Weights of a small multi-label image tagger: patch size [4, 4], width 320.
Rows from block 9, named by matrix and row number. Rows with one number belong to one neuron. Each number is 200 + 40 x the weight over the matrix's rms, rounded and kept within 0 to 999. All counts start at 0.
# fc1: MLP up (model.blocks.9.mlp.fc1.weight, 1280x320), inputs 214-319
# fc2: MLP down (model.blocks.9.mlp.fc2.weight, 320x1280, transposed), outputs 214-319
fc1.315,235,222,208,184,143,216,231,229,242,141,229,241,203,168,202,218,238,208,212,185,198,192,204,194,174,197,156,182,252,189,222,162,170,180,264,230,210,143,195,204,205,189,184,159,193,253,208,146,219,167,158,201,173,226,223,197,164,244,205,202,195,170,185,205,237,167,185,193,194,190,174,165,227,177,159,171,203,191,208,138,186,153,205,181,127,179,228,255,218,229,235,203,220,223,152,233,169,116,195,254,209,186,219,179,214,193
fc2.315,211,248,194,207,198,135,173,127,181,211,223,206,166,158,207,187,86,196,222,221,216,239,205,227,225,187,228,163,258,224,195,226,212,188,170,193,171,288,244,184,142,188,272,163,235,146,197,203,200,177,196,205,194,213,206,203,156,239,173,200,148,243,246,168,178,174,216,239,149,198,218,225,197,194,189,169,245,151,201,172,142,215,184,231,203,210,175,231,155,194,190,189,166,243,158,192,233,201,155,129,194,232,194,260,165,182
fc1.316,282,238,189,256,210,211,193,166,176,246,179,146,191,268,258,152,202,212,230,214,220,232,244,177,201,234,124,275,255,240,217,287,198,239,196,155,221,184,225,253,197,177,125,180,212,242,192,205,233,177,209,249,228,213,258,226,177,289,177,236,145,226,138,237,263,233,165,220,189,166,176,273,171,188,276,176,189,142,301,140,203,155,231,142,158,201,241,152,154,203,207,191,232,214,293,226,206,158,266,233,191,164,151,216,166,192
fc2.316,101,251,201,223,219,211,231,209,218,208,231,232,230,215,151,324,190,229,157,189,228,274,232,208,172,230,210,177,177,168,266,205,205,149,134,128,161,259,245,144,206,162,244,143,173,181,234,223,178,205,182,220,137,195,179,241,190,143,208,234,177,192,217,114,196,158,154,216,193,231,222,234,202,195,174,226,184,222,231,235,134,217,264,283,226,203,146,213,243,221,200,192,227,168,166,177,138,146,212,210,234,203,258,153,175,268
fc1.317,210,236,196,215,174,219,259,199,228,195,215,224,194,192,177,187,205,151,183,194,190,220,180,176,195,190,207,222,174,197,181,211,199,263,211,139,189,182,176,152,192,223,172,189,197,216,192,260,199,175,160,197,200,174,194,211,168,225,203,207,196,202,167,196,212,228,161,180,203,247,213,212,237,229,237,227,193,179,205,196,269,186,217,222,187,234,182,175,195,183,176,201,191,145,201,202,259,202,197,200,239,201,199,239,178,189
fc2.317,257,209,227,247,220,294,177,201,198,227,225,186,213,244,225,199,218,175,192,200,183,195,224,166,202,163,211,204,287,221,197,193,177,224,205,191,159,214,232,204,207,175,236,174,216,195,167,197,211,283,179,176,165,223,196,205,169,165,129,213,170,214,218,198,215,228,194,259,235,213,223,221,225,180,191,155,190,203,167,193,213,211,153,235,198,207,249,198,206,232,216,207,191,242,206,215,190,180,193,260,163,256,223,203,201,202
fc1.318,267,203,286,216,284,236,228,207,226,235,208,174,212,180,153,128,157,228,213,199,193,215,205,214,165,184,209,150,231,215,191,228,203,204,237,208,154,210,114,150,226,215,186,284,210,208,249,184,193,173,209,194,192,177,244,233,169,188,187,236,186,176,191,218,176,199,200,248,202,255,171,211,190,199,198,213,266,188,207,170,210,185,262,137,182,237,178,225,180,190,177,160,154,150,233,170,169,152,188,234,160,248,171,233,236,207
fc2.318,115,184,166,191,188,157,236,215,211,241,164,232,174,155,255,233,247,190,242,142,211,121,222,226,195,140,262,199,248,215,231,161,172,212,236,207,226,221,235,231,239,224,180,138,140,147,228,190,152,242,175,276,81,145,156,237,202,257,185,185,151,239,237,220,142,200,156,119,109,256,193,209,262,223,211,155,271,161,230,154,226,179,168,242,184,204,146,169,226,193,188,200,208,252,211,228,226,150,138,219,190,143,214,259,192,238
fc1.319,204,185,244,201,155,245,204,219,176,239,223,165,197,195,152,206,230,224,228,183,143,225,146,153,182,192,207,156,222,191,188,243,187,172,163,200,167,252,186,230,215,205,265,226,195,178,190,189,159,207,201,186,204,173,228,206,176,219,212,185,228,230,156,247,195,203,190,226,201,229,208,214,227,182,243,218,162,202,195,210,221,162,157,207,177,214,144,163,208,176,190,271,232,222,248,212,148,181,191,208,234,186,209,181,206,206
fc2.319,198,207,221,195,208,147,179,200,201,129,173,171,183,273,194,206,180,167,171,163,231,221,173,189,160,156,256,232,189,229,177,148,224,195,288,192,200,130,186,194,198,242,224,227,173,286,203,194,208,200,155,272,226,222,196,161,213,230,259,217,211,190,177,209,207,200,155,209,239,169,262,206,252,196,211,240,246,137,213,234,179,217,189,204,160,177,168,223,189,180,214,136,180,224,198,157,213,232,178,214,201,187,128,212,132,241
fc1.320,254,216,209,233,194,176,189,228,180,225,173,216,179,240,232,210,192,146,218,225,200,235,203,166,163,211,197,197,195,187,129,209,198,218,212,153,175,244,188,169,279,203,180,152,120,221,204,146,279,203,177,179,146,153,139,193,221,218,200,195,147,245,158,175,189,219,226,192,207,145,231,178,222,120,116,157,256,183,210,174,185,122,235,218,126,166,189,181,186,152,233,199,205,195,201,138,183,195,171,162,181,119,156,151,216,203
fc2.320,235,206,218,243,171,260,203,196,213,156,265,188,198,198,126,225,207,232,222,232,168,201,246,236,284,198,210,241,221,206,186,265,205,225,248,175,157,218,183,285,252,204,232,160,256,163,215,262,189,230,228,187,179,215,205,163,209,207,184,227,199,174,293,172,205,199,230,179,181,258,173,238,211,194,171,225,208,251,263,187,180,195,194,247,173,202,158,159,164,203,248,178,146,170,216,149,256,148,191,174,185,245,237,240,268,227
fc1.321,236,150,163,168,233,258,137,252,219,192,285,181,158,172,127,219,213,190,211,225,250,294,112,184,211,179,160,216,206,312,231,217,340,148,150,218,174,223,105,87,222,318,158,180,207,69,263,234,59,243,118,129,204,206,245,177,283,231,237,147,131,272,222,330,224,154,148,195,203,209,301,318,168,167,311,197,333,244,201,142,249,149,134,183,138,315,166,290,173,51,242,159,210,159,187,142,174,69,213,198,173,255,233,308,252,222
fc2.321,236,196,176,293,122,96,144,155,285,293,215,238,195,245,155,140,203,157,184,242,214,194,188,275,251,244,240,162,216,128,215,231,302,242,205,238,144,171,176,133,77,172,219,239,268,140,154,299,87,246,243,205,200,213,196,205,259,224,248,197,238,215,287,127,243,171,188,287,142,206,271,162,301,286,197,169,153,135,215,265,154,168,226,243,335,230,187,272,269,168,189,204,175,128,140,167,236,128,56,182,143,208,314,114,242,227
fc1.322,195,199,195,135,166,224,209,155,124,155,221,183,285,200,171,216,183,164,276,160,200,180,169,197,104,242,274,170,179,106,194,194,114,236,231,177,170,189,169,210,216,171,268,248,309,206,105,129,142,153,173,200,99,222,250,228,178,265,350,324,128,152,181,219,155,130,240,224,177,142,222,295,120,207,148,96,130,225,224,231,143,151,174,169,192,247,182,275,212,265,117,202,246,319,262,133,183,215,233,359,124,138,178,228,241,159
fc2.322,252,201,123,284,105,289,139,170,133,223,208,179,245,255,194,181,189,183,175,237,161,158,220,295,156,192,219,251,178,227,210,243,202,272,144,121,115,270,211,202,296,240,206,147,210,181,261,110,262,262,219,161,167,259,282,247,83,170,213,243,215,211,252,235,220,193,231,234,213,301,214,250,149,199,203,189,86,270,215,252,204,200,173,214,166,174,241,190,210,182,221,185,200,106,172,251,196,245,190,285,98,203,189,343,160,140
fc1.323,199,217,225,256,252,199,157,244,168,208,215,205,135,157,238,203,211,200,141,208,208,223,145,195,174,220,240,206,203,197,201,189,158,230,177,208,213,225,188,241,201,148,203,207,191,174,189,239,238,212,179,201,180,196,173,214,180,191,182,208,215,136,197,192,180,223,204,183,146,205,162,179,253,210,192,235,232,206,218,186,152,227,221,187,136,201,213,168,230,221,195,218,250,106,259,131,211,239,220,181,231,186,179,195,225,181
fc2.323,221,195,201,210,205,210,246,172,177,165,255,212,230,222,180,206,202,241,239,172,203,141,263,144,234,207,135,224,208,218,168,184,212,195,240,239,178,201,222,190,134,109,156,184,234,227,153,146,191,218,181,174,203,196,175,200,222,196,177,217,178,238,231,161,256,220,215,250,235,208,259,230,160,207,163,152,227,205,222,230,181,178,211,142,260,183,220,178,159,187,214,252,191,240,151,318,229,196,209,230,182,210,198,239,219,153
fc1.324,296,262,138,267,225,250,213,118,196,180,169,226,208,207,242,205,211,172,163,237,268,243,223,232,211,103,197,236,243,162,256,184,206,192,198,195,163,188,253,158,214,340,208,225,156,241,262,166,263,158,172,165,246,155,244,206,163,185,230,206,247,188,213,175,230,203,145,186,181,241,143,268,217,194,169,209,222,193,211,268,205,194,277,207,210,189,200,265,201,164,199,94,90,166,170,212,208,270,221,194,227,248,281,241,254,183
fc2.324,166,221,251,253,246,253,160,165,133,171,258,162,206,175,193,175,248,283,247,283,196,223,224,224,218,172,183,233,178,167,190,169,179,138,231,256,151,222,176,200,180,182,218,150,263,137,205,230,232,186,263,181,209,209,200,237,260,212,152,223,148,213,218,139,195,285,269,242,165,258,205,221,187,162,187,243,155,207,196,284,182,251,147,245,221,260,237,177,207,201,177,198,194,191,169,284,208,193,208,164,229,238,200,223,184,127
fc1.325,210,147,140,180,120,133,205,207,263,262,199,169,204,160,228,195,146,127,236,233,175,192,233,195,124,135,277,214,186,216,287,183,131,171,243,207,141,258,229,178,251,257,228,209,187,201,162,261,205,158,223,253,248,132,180,208,231,217,254,237,212,186,238,170,178,155,196,152,167,193,236,194,211,212,233,139,233,127,293,212,117,196,243,136,227,134,172,233,169,256,250,135,172,186,229,220,224,243,203,274,256,229,213,166,144,202
fc2.325,189,213,135,208,211,225,146,253,206,167,212,189,207,263,291,262,210,193,256,210,210,258,228,208,194,187,133,170,251,227,219,226,197,258,183,158,200,244,239,166,221,224,207,145,218,123,196,214,188,173,237,202,234,210,231,215,158,232,165,171,111,225,169,283,145,138,209,195,198,276,226,275,188,144,193,188,179,248,155,199,161,198,208,178,227,159,196,189,147,167,209,329,198,211,152,163,91,274,294,216,221,163,258,287,203,224
fc1.326,163,232,261,156,209,266,204,221,125,177,218,180,146,190,126,308,211,151,219,235,136,275,166,170,255,198,259,205,241,253,210,273,186,207,238,251,181,236,235,205,235,195,185,200,163,234,331,131,245,273,160,200,169,208,140,200,116,138,256,167,170,337,133,182,177,248,167,243,164,222,239,230,174,112,184,134,220,154,344,72,141,249,238,70,102,216,241,242,293,148,140,194,271,288,172,226,232,214,187,195,174,124,242,249,215,148
fc2.326,172,153,213,97,126,254,344,241,188,237,219,197,218,308,221,226,197,165,218,166,127,196,177,135,285,213,170,147,189,238,171,137,146,190,240,258,199,170,203,238,111,168,244,256,201,158,193,144,172,166,80,159,203,179,219,189,173,174,258,232,284,185,204,255,164,303,259,152,268,215,187,188,162,215,132,222,246,215,229,197,219,224,165,191,244,327,218,303,182,193,165,178,232,120,235,264,264,268,208,199,109,208,226,172,140,222
fc1.327,317,205,245,189,158,189,222,220,210,122,245,227,155,216,243,274,242,86,237,178,155,131,74,157,170,223,329,201,165,297,143,177,114,259,147,245,205,162,255,204,250,118,154,298,184,234,249,255,246,59,260,227,106,157,50,248,240,148,131,168,215,234,132,213,282,266,205,206,254,138,138,220,222,274,209,189,286,202,127,261,129,186,257,188,256,293,192,237,189,260,243,171,272,272,202,224,207,139,241,179,283,264,119,211,64,229
fc2.327,173,180,183,127,310,166,222,231,99,174,121,138,116,158,282,116,194,231,276,208,190,186,221,235,153,206,176,187,174,198,145,173,104,183,137,109,190,203,163,254,210,275,176,154,230,178,192,172,130,304,163,320,230,315,153,287,195,257,271,245,126,160,107,209,133,298,118,175,153,279,283,133,181,194,239,238,133,215,159,167,181,65,168,266,301,157,175,175,274,228,290,236,146,153,265,158,262,194,286,230,192,256,150,113,145,116
fc1.328,236,164,166,217,146,142,195,232,175,208,191,182,186,233,249,152,210,180,261,171,264,176,202,224,260,156,202,154,152,238,240,244,206,147,257,258,254,224,186,163,147,171,161,281,225,212,223,145,205,173,247,234,217,177,172,222,184,230,194,157,240,249,195,189,220,229,157,192,216,185,191,214,290,229,195,185,222,234,196,163,231,194,202,213,251,198,276,228,186,195,203,219,294,203,172,195,193,148,220,173,154,203,137,263,161,194
fc2.328,211,181,268,149,193,238,212,210,145,112,230,209,187,196,206,212,221,242,177,247,185,219,216,150,180,248,167,241,175,204,165,175,171,231,176,222,160,138,178,179,260,242,299,231,217,186,237,249,191,191,182,179,227,201,264,211,272,227,216,214,164,180,181,198,167,138,254,179,209,247,136,166,181,208,206,226,192,128,178,174,162,132,238,227,162,171,236,140,187,246,192,156,157,217,222,226,165,176,167,205,247,214,200,170,166,202
fc1.329,151,179,234,146,175,231,178,126,167,254,180,171,133,145,203,204,251,185,171,171,177,169,312,69,274,301,246,83,184,132,144,293,102,169,115,126,177,220,259,236,229,225,103,218,162,179,248,186,178,244,211,147,174,201,134,230,177,169,165,150,257,176,220,211,185,236,242,193,187,179,238,229,198,135,249,218,228,142,189,159,261,146,231,177,205,283,157,143,183,276,258,221,165,200,231,146,207,186,161,186,215,178,238,169,205,156
fc2.329,206,194,178,170,188,182,174,206,291,238,262,214,257,235,173,260,202,163,282,260,160,266,198,289,132,199,175,189,202,219,189,152,209,230,227,195,206,225,190,224,57,137,201,188,176,162,179,202,136,192,232,143,201,208,193,263,226,198,171,194,227,231,233,181,282,253,128,191,225,212,193,200,160,216,160,221,177,154,273,191,138,227,134,149,284,203,197,230,240,243,153,179,242,191,229,294,156,112,169,260,175,162,207,180,247,236
fc1.330,199,191,182,124,215,272,194,220,168,175,192,205,151,254,220,189,218,235,251,264,161,133,171,136,111,173,254,178,176,117,237,232,194,231,236,223,158,234,232,132,148,185,183,173,242,219,198,215,173,138,208,229,219,113,190,204,192,200,198,179,189,152,200,264,284,167,174,169,158,156,213,227,167,263,222,222,220,282,176,172,170,173,254,217,155,185,158,153,213,216,161,204,218,176,178,204,133,242,170,165,241,187,160,171,208,127
fc2.330,163,168,200,187,206,176,159,208,181,153,207,195,212,186,159,198,218,225,204,196,275,197,190,214,187,190,135,176,145,233,224,139,187,230,224,216,176,184,136,260,162,148,233,250,167,198,227,218,233,178,164,240,133,181,143,237,185,198,205,239,204,222,269,189,176,174,231,157,193,232,171,131,226,241,188,173,225,229,220,227,206,272,157,193,187,187,224,304,230,176,247,123,224,182,158,195,189,194,189,204,189,280,240,198,175,260
fc1.331,236,263,253,167,212,219,210,194,176,241,150,214,224,173,316,224,185,188,199,180,239,74,115,244,171,197,201,182,184,171,134,173,199,122,181,151,220,198,80,205,304,152,224,230,275,242,233,190,209,114,165,219,95,200,209,151,186,104,278,336,188,203,210,180,152,216,122,77,226,216,142,295,185,222,168,142,168,204,153,177,173,201,175,171,168,132,186,147,172,144,94,265,298,277,218,237,172,253,157,115,296,216,280,326,181,206
fc2.331,182,219,186,260,228,220,303,203,280,225,119,294,199,169,286,251,224,241,219,242,173,169,275,179,211,223,287,259,174,189,268,231,174,122,219,170,120,216,194,243,259,260,162,229,219,131,240,188,208,265,211,198,201,129,233,163,257,135,201,256,181,164,202,277,127,248,224,250,269,195,103,195,135,201,160,243,208,310,168,177,195,239,180,229,185,181,157,194,199,240,226,153,226,147,99,208,277,159,219,151,306,117,236,202,252,215
fc1.332,238,278,132,235,156,191,181,245,248,178,209,276,134,175,181,168,247,225,191,170,213,217,243,203,177,230,252,209,96,198,176,101,172,241,208,217,198,160,180,207,235,149,135,224,223,155,124,138,174,189,222,129,178,150,233,270,248,216,213,155,182,150,180,172,145,114,192,241,97,194,239,205,226,179,272,209,183,279,139,184,294,168,216,225,157,183,194,233,168,230,199,172,206,195,159,178,128,204,218,194,186,188,202,140,202,247
fc2.332,241,149,225,254,254,213,228,238,216,133,267,209,276,232,199,174,197,201,263,160,197,171,206,190,212,134,95,155,256,277,116,202,219,154,170,133,114,236,228,147,125,156,217,234,183,301,156,155,214,199,220,168,176,179,218,170,246,184,265,243,210,192,200,240,173,145,145,174,227,218,259,162,281,257,176,119,108,114,242,151,234,190,182,196,313,261,222,214,222,216,182,208,171,210,222,152,189,182,216,309,161,164,176,232,212,273
fc1.333,186,210,217,203,169,199,183,237,173,194,185,206,209,145,199,204,191,230,151,191,177,228,225,205,219,172,220,229,218,186,221,184,177,198,202,212,213,182,180,218,179,227,198,181,174,231,178,198,183,187,210,216,180,207,237,172,214,170,226,197,149,138,179,200,216,212,210,184,221,203,218,170,224,170,205,176,205,200,199,214,242,202,221,184,187,201,208,238,206,200,169,199,209,257,190,202,180,206,183,207,221,201,200,176,214,204
fc2.333,199,221,195,174,220,207,226,219,219,195,207,198,198,220,194,204,157,182,227,206,193,201,202,218,204,210,171,189,180,191,233,236,161,190,182,219,181,253,227,173,172,192,211,205,223,239,190,156,231,218,185,220,234,185,162,180,237,232,224,218,214,240,163,213,209,199,216,194,228,219,211,238,200,190,176,211,222,215,213,193,224,190,229,218,235,189,204,173,189,206,155,199,192,185,205,188,256,197,201,208,176,227,175,226,228,212
fc1.334,231,216,222,202,201,177,220,192,174,221,219,152,269,148,223,176,190,171,154,208,154,173,199,172,209,214,188,174,239,211,164,253,224,198,181,234,188,204,201,196,203,224,246,213,191,175,194,279,172,221,201,151,177,185,219,173,182,182,223,256,197,215,231,246,138,228,184,138,158,185,203,212,147,201,180,151,214,190,229,157,229,195,156,155,161,169,220,206,194,184,120,209,223,147,226,232,191,111,202,192,214,240,214,151,215,198
fc2.334,144,223,182,227,156,209,222,188,180,194,210,152,216,244,215,228,147,272,227,186,208,205,204,203,181,149,162,161,207,202,227,204,223,227,207,167,160,147,176,196,238,203,160,244,189,254,201,235,274,200,163,186,267,191,206,203,217,212,143,177,219,211,225,168,170,189,202,269,197,192,186,202,202,164,278,247,223,203,172,199,215,194,218,210,254,221,182,208,196,226,263,205,197,192,188,177,206,234,197,183,189,199,222,190,141,156
fc1.335,224,250,215,173,210,217,215,262,210,211,228,193,231,175,204,207,233,214,197,143,248,172,178,231,199,229,225,158,143,250,179,186,215,159,155,249,222,203,209,155,181,147,164,223,245,204,160,251,129,201,278,199,183,232,242,207,228,241,227,222,193,226,192,203,143,237,238,238,160,120,169,224,225,214,216,206,156,243,189,230,217,219,165,260,185,127,247,186,213,211,200,182,189,139,202,231,181,192,183,236,211,265,171,198,220,125
fc2.335,179,197,189,190,136,253,149,199,211,173,205,184,197,230,207,269,228,263,242,199,174,202,186,150,179,185,222,177,172,202,152,216,204,141,206,198,241,200,205,180,227,182,134,211,163,245,205,228,183,173,187,194,198,201,195,233,242,221,242,202,221,228,173,108,268,165,211,216,208,173,210,177,202,215,159,196,187,147,171,203,224,208,142,225,140,222,178,186,216,197,194,228,226,224,182,185,158,227,216,177,184,172,209,219,225,268
fc1.336,196,168,175,233,173,184,136,211,205,255,195,206,168,207,210,213,218,174,196,249,87,205,160,209,137,122,176,176,258,208,214,184,181,235,161,246,158,160,237,262,324,293,265,186,151,237,268,275,191,191,102,262,167,173,257,80,234,222,159,182,166,160,156,110,203,254,52,263,217,227,247,136,172,226,281,198,189,245,151,220,234,131,135,122,188,229,183,230,226,173,269,233,203,191,150,201,176,200,217,228,212,294,176,122,264,148
fc2.336,303,246,214,241,202,244,169,150,265,176,190,234,274,188,235,266,249,220,194,248,193,251,95,263,235,224,203,267,237,183,200,138,263,136,226,141,281,254,142,167,230,188,189,250,190,254,279,98,327,216,186,220,191,265,205,191,232,203,249,187,151,184,121,150,259,237,230,99,238,158,208,206,117,190,224,173,223,264,279,201,208,170,254,315,155,205,150,234,136,198,150,170,249,211,195,156,237,175,210,169,144,205,293,277,154,192
fc1.337,178,227,253,173,138,248,200,259,225,181,175,185,229,251,185,164,121,187,210,213,225,255,167,232,144,205,178,248,141,164,165,214,263,223,229,165,164,219,131,169,222,163,223,162,147,149,223,247,209,166,195,207,203,209,219,190,234,247,243,167,185,238,178,281,194,228,177,153,205,139,174,198,208,222,212,188,196,168,195,203,200,137,139,189,216,233,164,213,150,219,242,195,127,167,161,214,206,173,195,179,199,229,186,227,254,262
fc2.337,197,187,238,268,180,155,204,186,202,247,213,215,158,221,212,260,238,145,199,163,180,190,183,114,219,218,167,127,253,213,185,217,201,167,197,168,182,167,219,210,162,247,168,242,174,212,239,172,160,237,207,215,228,180,250,227,200,213,235,219,261,167,203,217,119,213,154,231,212,132,196,170,151,244,144,237,208,191,232,178,162,218,211,208,184,160,177,176,188,152,178,235,237,252,221,153,176,203,256,223,273,153,274,163,136,226
fc1.338,146,19,265,207,204,125,282,178,318,200,284,204,150,291,269,242,129,127,329,224,247,122,208,164,292,199,200,305,191,204,234,261,120,204,212,148,318,277,105,216,192,200,246,302,139,178,179,144,183,178,286,225,306,249,174,327,203,197,49,89,256,276,160,105,214,183,100,146,225,203,229,139,239,89,214,153,171,234,196,180,116,200,244,158,214,292,113,153,221,207,165,102,309,153,205,204,159,160,228,152,212,197,340,146,347,308
fc2.338,201,235,168,202,175,158,279,194,192,244,210,204,188,281,240,162,258,321,194,245,210,192,198,166,191,220,227,282,234,178,136,273,176,277,175,76,226,212,125,179,251,167,196,157,163,204,216,272,225,245,90,208,304,160,92,202,262,288,164,126,174,182,159,136,131,144,174,361,157,77,170,276,102,262,203,211,194,318,143,196,84,167,179,219,317,257,100,225,141,138,218,187,191,145,222,305,262,221,214,184,277,211,111,166,233,161
fc1.339,209,158,235,157,176,258,143,194,121,224,211,210,212,205,173,207,197,234,177,220,226,200,171,239,191,191,209,185,167,202,225,237,227,200,202,151,195,227,178,269,231,240,246,176,189,214,210,202,218,217,204,196,186,207,196,229,212,236,266,148,149,198,204,279,126,191,166,206,227,218,184,180,244,193,245,212,189,204,237,154,215,169,179,222,225,194,187,170,206,196,247,203,200,191,204,178,162,138,247,190,212,224,163,185,203,215
fc2.339,140,116,232,218,174,195,180,237,205,206,184,175,171,152,153,175,183,198,182,237,209,124,222,168,221,148,194,197,268,236,232,200,192,214,222,243,215,214,178,170,188,158,175,206,191,271,224,204,141,197,222,207,211,167,195,175,216,232,208,180,235,210,180,170,198,195,223,209,217,255,189,240,196,147,214,207,125,240,192,185,249,163,193,218,199,230,183,206,212,248,191,175,174,205,187,189,177,178,210,148,185,217,226,161,189,178
fc1.340,249,211,267,187,156,157,212,197,200,178,179,232,155,196,219,170,207,236,199,163,220,198,261,177,200,180,187,188,209,139,143,189,219,180,237,197,181,209,248,207,178,230,233,197,195,239,135,220,233,167,220,242,232,241,177,216,193,185,160,235,171,173,208,253,191,190,177,162,155,178,162,138,174,178,151,147,239,212,173,186,242,159,219,170,169,225,205,208,183,185,171,221,153,219,188,288,168,199,197,187,161,215,153,238,201,195
fc2.340,190,222,183,226,161,181,206,160,181,157,273,193,212,204,226,151,156,221,212,196,245,200,187,198,202,161,227,126,189,247,179,166,193,194,204,170,169,204,147,176,208,141,223,145,207,204,187,224,169,224,132,229,225,183,190,167,211,229,199,185,222,121,205,186,218,240,274,198,236,168,183,198,182,140,205,196,226,207,180,260,173,211,150,257,183,155,218,253,171,198,178,209,166,225,193,124,180,118,188,206,216,200,178,156,240,200
fc1.341,123,215,202,151,185,207,223,211,165,135,205,187,228,161,184,237,208,157,198,177,205,265,199,191,156,172,215,267,245,141,182,230,199,239,208,231,191,188,233,189,116,193,188,147,190,211,196,250,158,172,207,207,183,172,267,202,173,192,233,180,174,166,171,182,108,155,252,230,174,193,221,174,210,134,204,201,203,199,219,203,183,116,201,178,176,191,253,240,222,222,223,170,238,213,180,245,257,166,247,274,142,173,231,212,199,217
fc2.341,194,156,184,132,235,169,193,186,226,236,251,217,168,191,199,274,149,161,199,219,191,239,156,209,211,208,198,125,185,250,236,186,109,179,171,218,167,265,181,183,166,287,189,203,169,206,179,188,223,269,153,168,262,225,199,188,167,215,213,184,230,180,123,285,185,283,213,163,236,175,248,205,206,231,218,230,204,177,216,208,143,212,231,187,145,200,172,223,143,206,235,265,142,193,217,194,239,173,207,199,177,199,178,181,228,217
fc1.342,242,173,192,131,224,187,268,292,186,225,181,168,236,227,83,124,145,183,207,188,200,230,242,234,192,137,201,183,195,156,103,221,219,163,111,184,234,244,259,152,142,159,156,182,203,178,198,167,186,247,199,178,251,173,157,208,149,187,226,199,206,112,208,186,129,228,183,199,233,191,173,189,122,195,121,222,227,226,245,197,224,218,242,229,233,184,220,211,234,210,246,202,230,200,166,168,162,200,209,151,214,178,163,197,218,148
fc2.342,183,194,132,230,204,238,164,150,264,219,182,166,212,191,216,230,203,224,140,146,117,163,215,233,232,197,196,202,219,187,175,192,195,197,257,189,203,227,227,114,142,186,234,174,162,222,190,221,193,211,183,127,214,176,236,201,235,132,122,199,219,193,173,262,190,137,217,191,132,202,202,246,199,199,195,145,259,227,190,205,169,203,143,183,184,140,205,197,161,279,189,155,192,169,243,186,197,165,179,161,226,241,196,179,262,213
fc1.343,267,176,233,265,203,134,157,203,144,221,219,174,242,164,204,215,198,202,204,193,159,197,211,250,179,155,207,124,184,160,175,198,214,236,228,207,182,197,156,173,188,144,171,179,222,220,269,203,170,158,162,175,205,213,141,237,264,213,150,221,187,213,186,214,206,204,266,160,179,202,184,241,219,198,220,152,243,179,244,208,199,143,235,186,183,191,236,156,156,205,236,207,233,187,185,231,202,227,205,209,195,201,241,196,212,190
fc2.343,150,236,241,142,195,228,186,191,285,185,166,217,262,171,241,176,186,210,198,185,183,232,200,269,143,237,180,209,207,185,226,216,184,223,196,206,165,147,193,229,215,246,176,146,218,208,169,241,191,212,201,197,163,250,295,260,156,150,169,197,228,205,175,240,197,209,217,256,232,200,201,174,136,128,144,231,168,168,144,181,159,191,215,187,191,168,140,230,203,163,198,201,183,172,223,234,148,234,165,185,164,195,200,124,177,187
fc1.344,174,191,219,178,156,242,152,181,189,177,183,227,189,239,199,284,144,212,202,224,223,187,160,178,238,161,261,192,164,244,201,238,191,162,229,236,227,221,195,136,201,259,174,202,207,216,203,188,179,172,168,204,152,228,205,145,199,201,210,184,129,173,243,224,237,195,233,192,134,270,180,151,239,197,161,190,169,195,177,180,170,203,203,173,156,167,294,176,201,240,221,211,205,182,187,234,234,214,198,206,208,213,186,151,208,221
fc2.344,209,204,164,127,280,175,242,219,171,200,198,170,167,222,226,180,192,188,203,204,231,210,221,176,175,218,153,240,221,245,177,173,204,190,194,207,201,202,172,249,240,203,228,180,227,233,223,197,201,211,192,197,243,203,224,239,197,225,180,193,238,271,206,186,188,208,182,162,182,167,195,182,197,234,124,207,236,175,200,183,190,184,235,239,175,295,207,189,186,227,204,198,215,185,192,188,239,230,186,193,247,230,219,190,157,221
fc1.345,212,199,227,287,189,174,202,236,177,255,215,220,106,170,305,277,153,184,88,180,290,193,174,176,247,222,174,171,170,263,157,263,253,264,153,164,263,216,146,181,166,222,240,194,206,184,200,237,228,208,330,229,218,251,193,181,194,182,138,247,136,353,208,174,192,186,226,221,142,171,113,144,185,122,233,224,289,241,136,146,252,86,153,218,210,266,243,112,195,250,216,199,111,248,142,136,217,304,240,238,223,169,222,278,164,247
fc2.345,280,220,241,201,202,286,168,226,205,232,259,236,208,242,240,124,199,170,64,239,166,200,158,296,318,114,209,251,266,132,176,295,184,213,190,130,155,252,195,264,253,210,275,65,159,227,115,156,184,196,220,223,168,282,211,156,253,225,188,198,258,245,230,204,248,243,240,184,256,201,199,119,147,184,155,190,189,230,130,216,111,202,255,205,288,147,266,165,278,143,205,221,155,166,125,260,172,241,185,245,171,169,172,173,307,165
fc1.346,219,288,160,182,260,236,202,175,172,200,227,116,120,181,294,100,131,191,196,163,210,196,197,152,190,192,217,282,222,170,180,265,201,213,199,293,175,165,227,179,156,158,235,169,145,248,220,212,329,181,180,173,212,170,149,187,182,215,216,209,219,258,157,258,179,190,186,154,160,206,212,167,173,184,184,236,169,222,198,171,170,210,178,237,198,234,179,205,224,275,190,212,183,204,203,178,144,199,257,164,270,155,209,177,251,212
fc2.346,186,266,202,172,173,194,175,191,245,197,169,190,206,157,184,124,234,133,212,211,198,216,181,225,189,249,281,164,216,226,262,167,155,190,157,155,234,254,201,161,255,233,297,199,142,124,172,186,160,206,219,174,197,237,102,193,218,169,192,153,119,194,237,211,274,181,178,213,192,206,163,201,183,227,248,180,259,183,153,82,201,194,183,213,229,98,253,128,246,193,180,203,210,254,168,210,182,165,193,212,155,72,275,174,188,188
fc1.347,218,227,191,165,193,262,205,209,252,246,188,242,220,191,153,272,186,143,187,284,213,133,168,242,196,169,214,186,236,180,171,233,191,154,233,205,199,234,246,254,180,192,232,231,210,247,187,224,180,131,141,184,257,210,213,217,283,139,207,251,178,247,218,176,218,184,233,181,265,202,152,288,169,206,229,238,165,221,207,158,262,175,175,206,172,241,281,241,156,218,187,234,227,153,233,215,170,272,205,205,231,260,235,224,167,215
fc2.347,186,201,215,268,211,197,309,216,305,190,134,194,174,249,148,204,215,186,160,144,188,161,180,194,177,184,180,189,190,172,270,191,204,210,169,199,224,231,182,210,178,158,180,189,196,187,196,185,231,215,176,125,211,150,209,184,203,150,214,247,237,210,182,197,170,239,158,236,180,83,206,175,188,219,148,286,201,237,202,167,197,206,204,202,234,230,187,166,200,186,176,252,211,174,178,223,284,225,223,174,143,151,232,175,226,189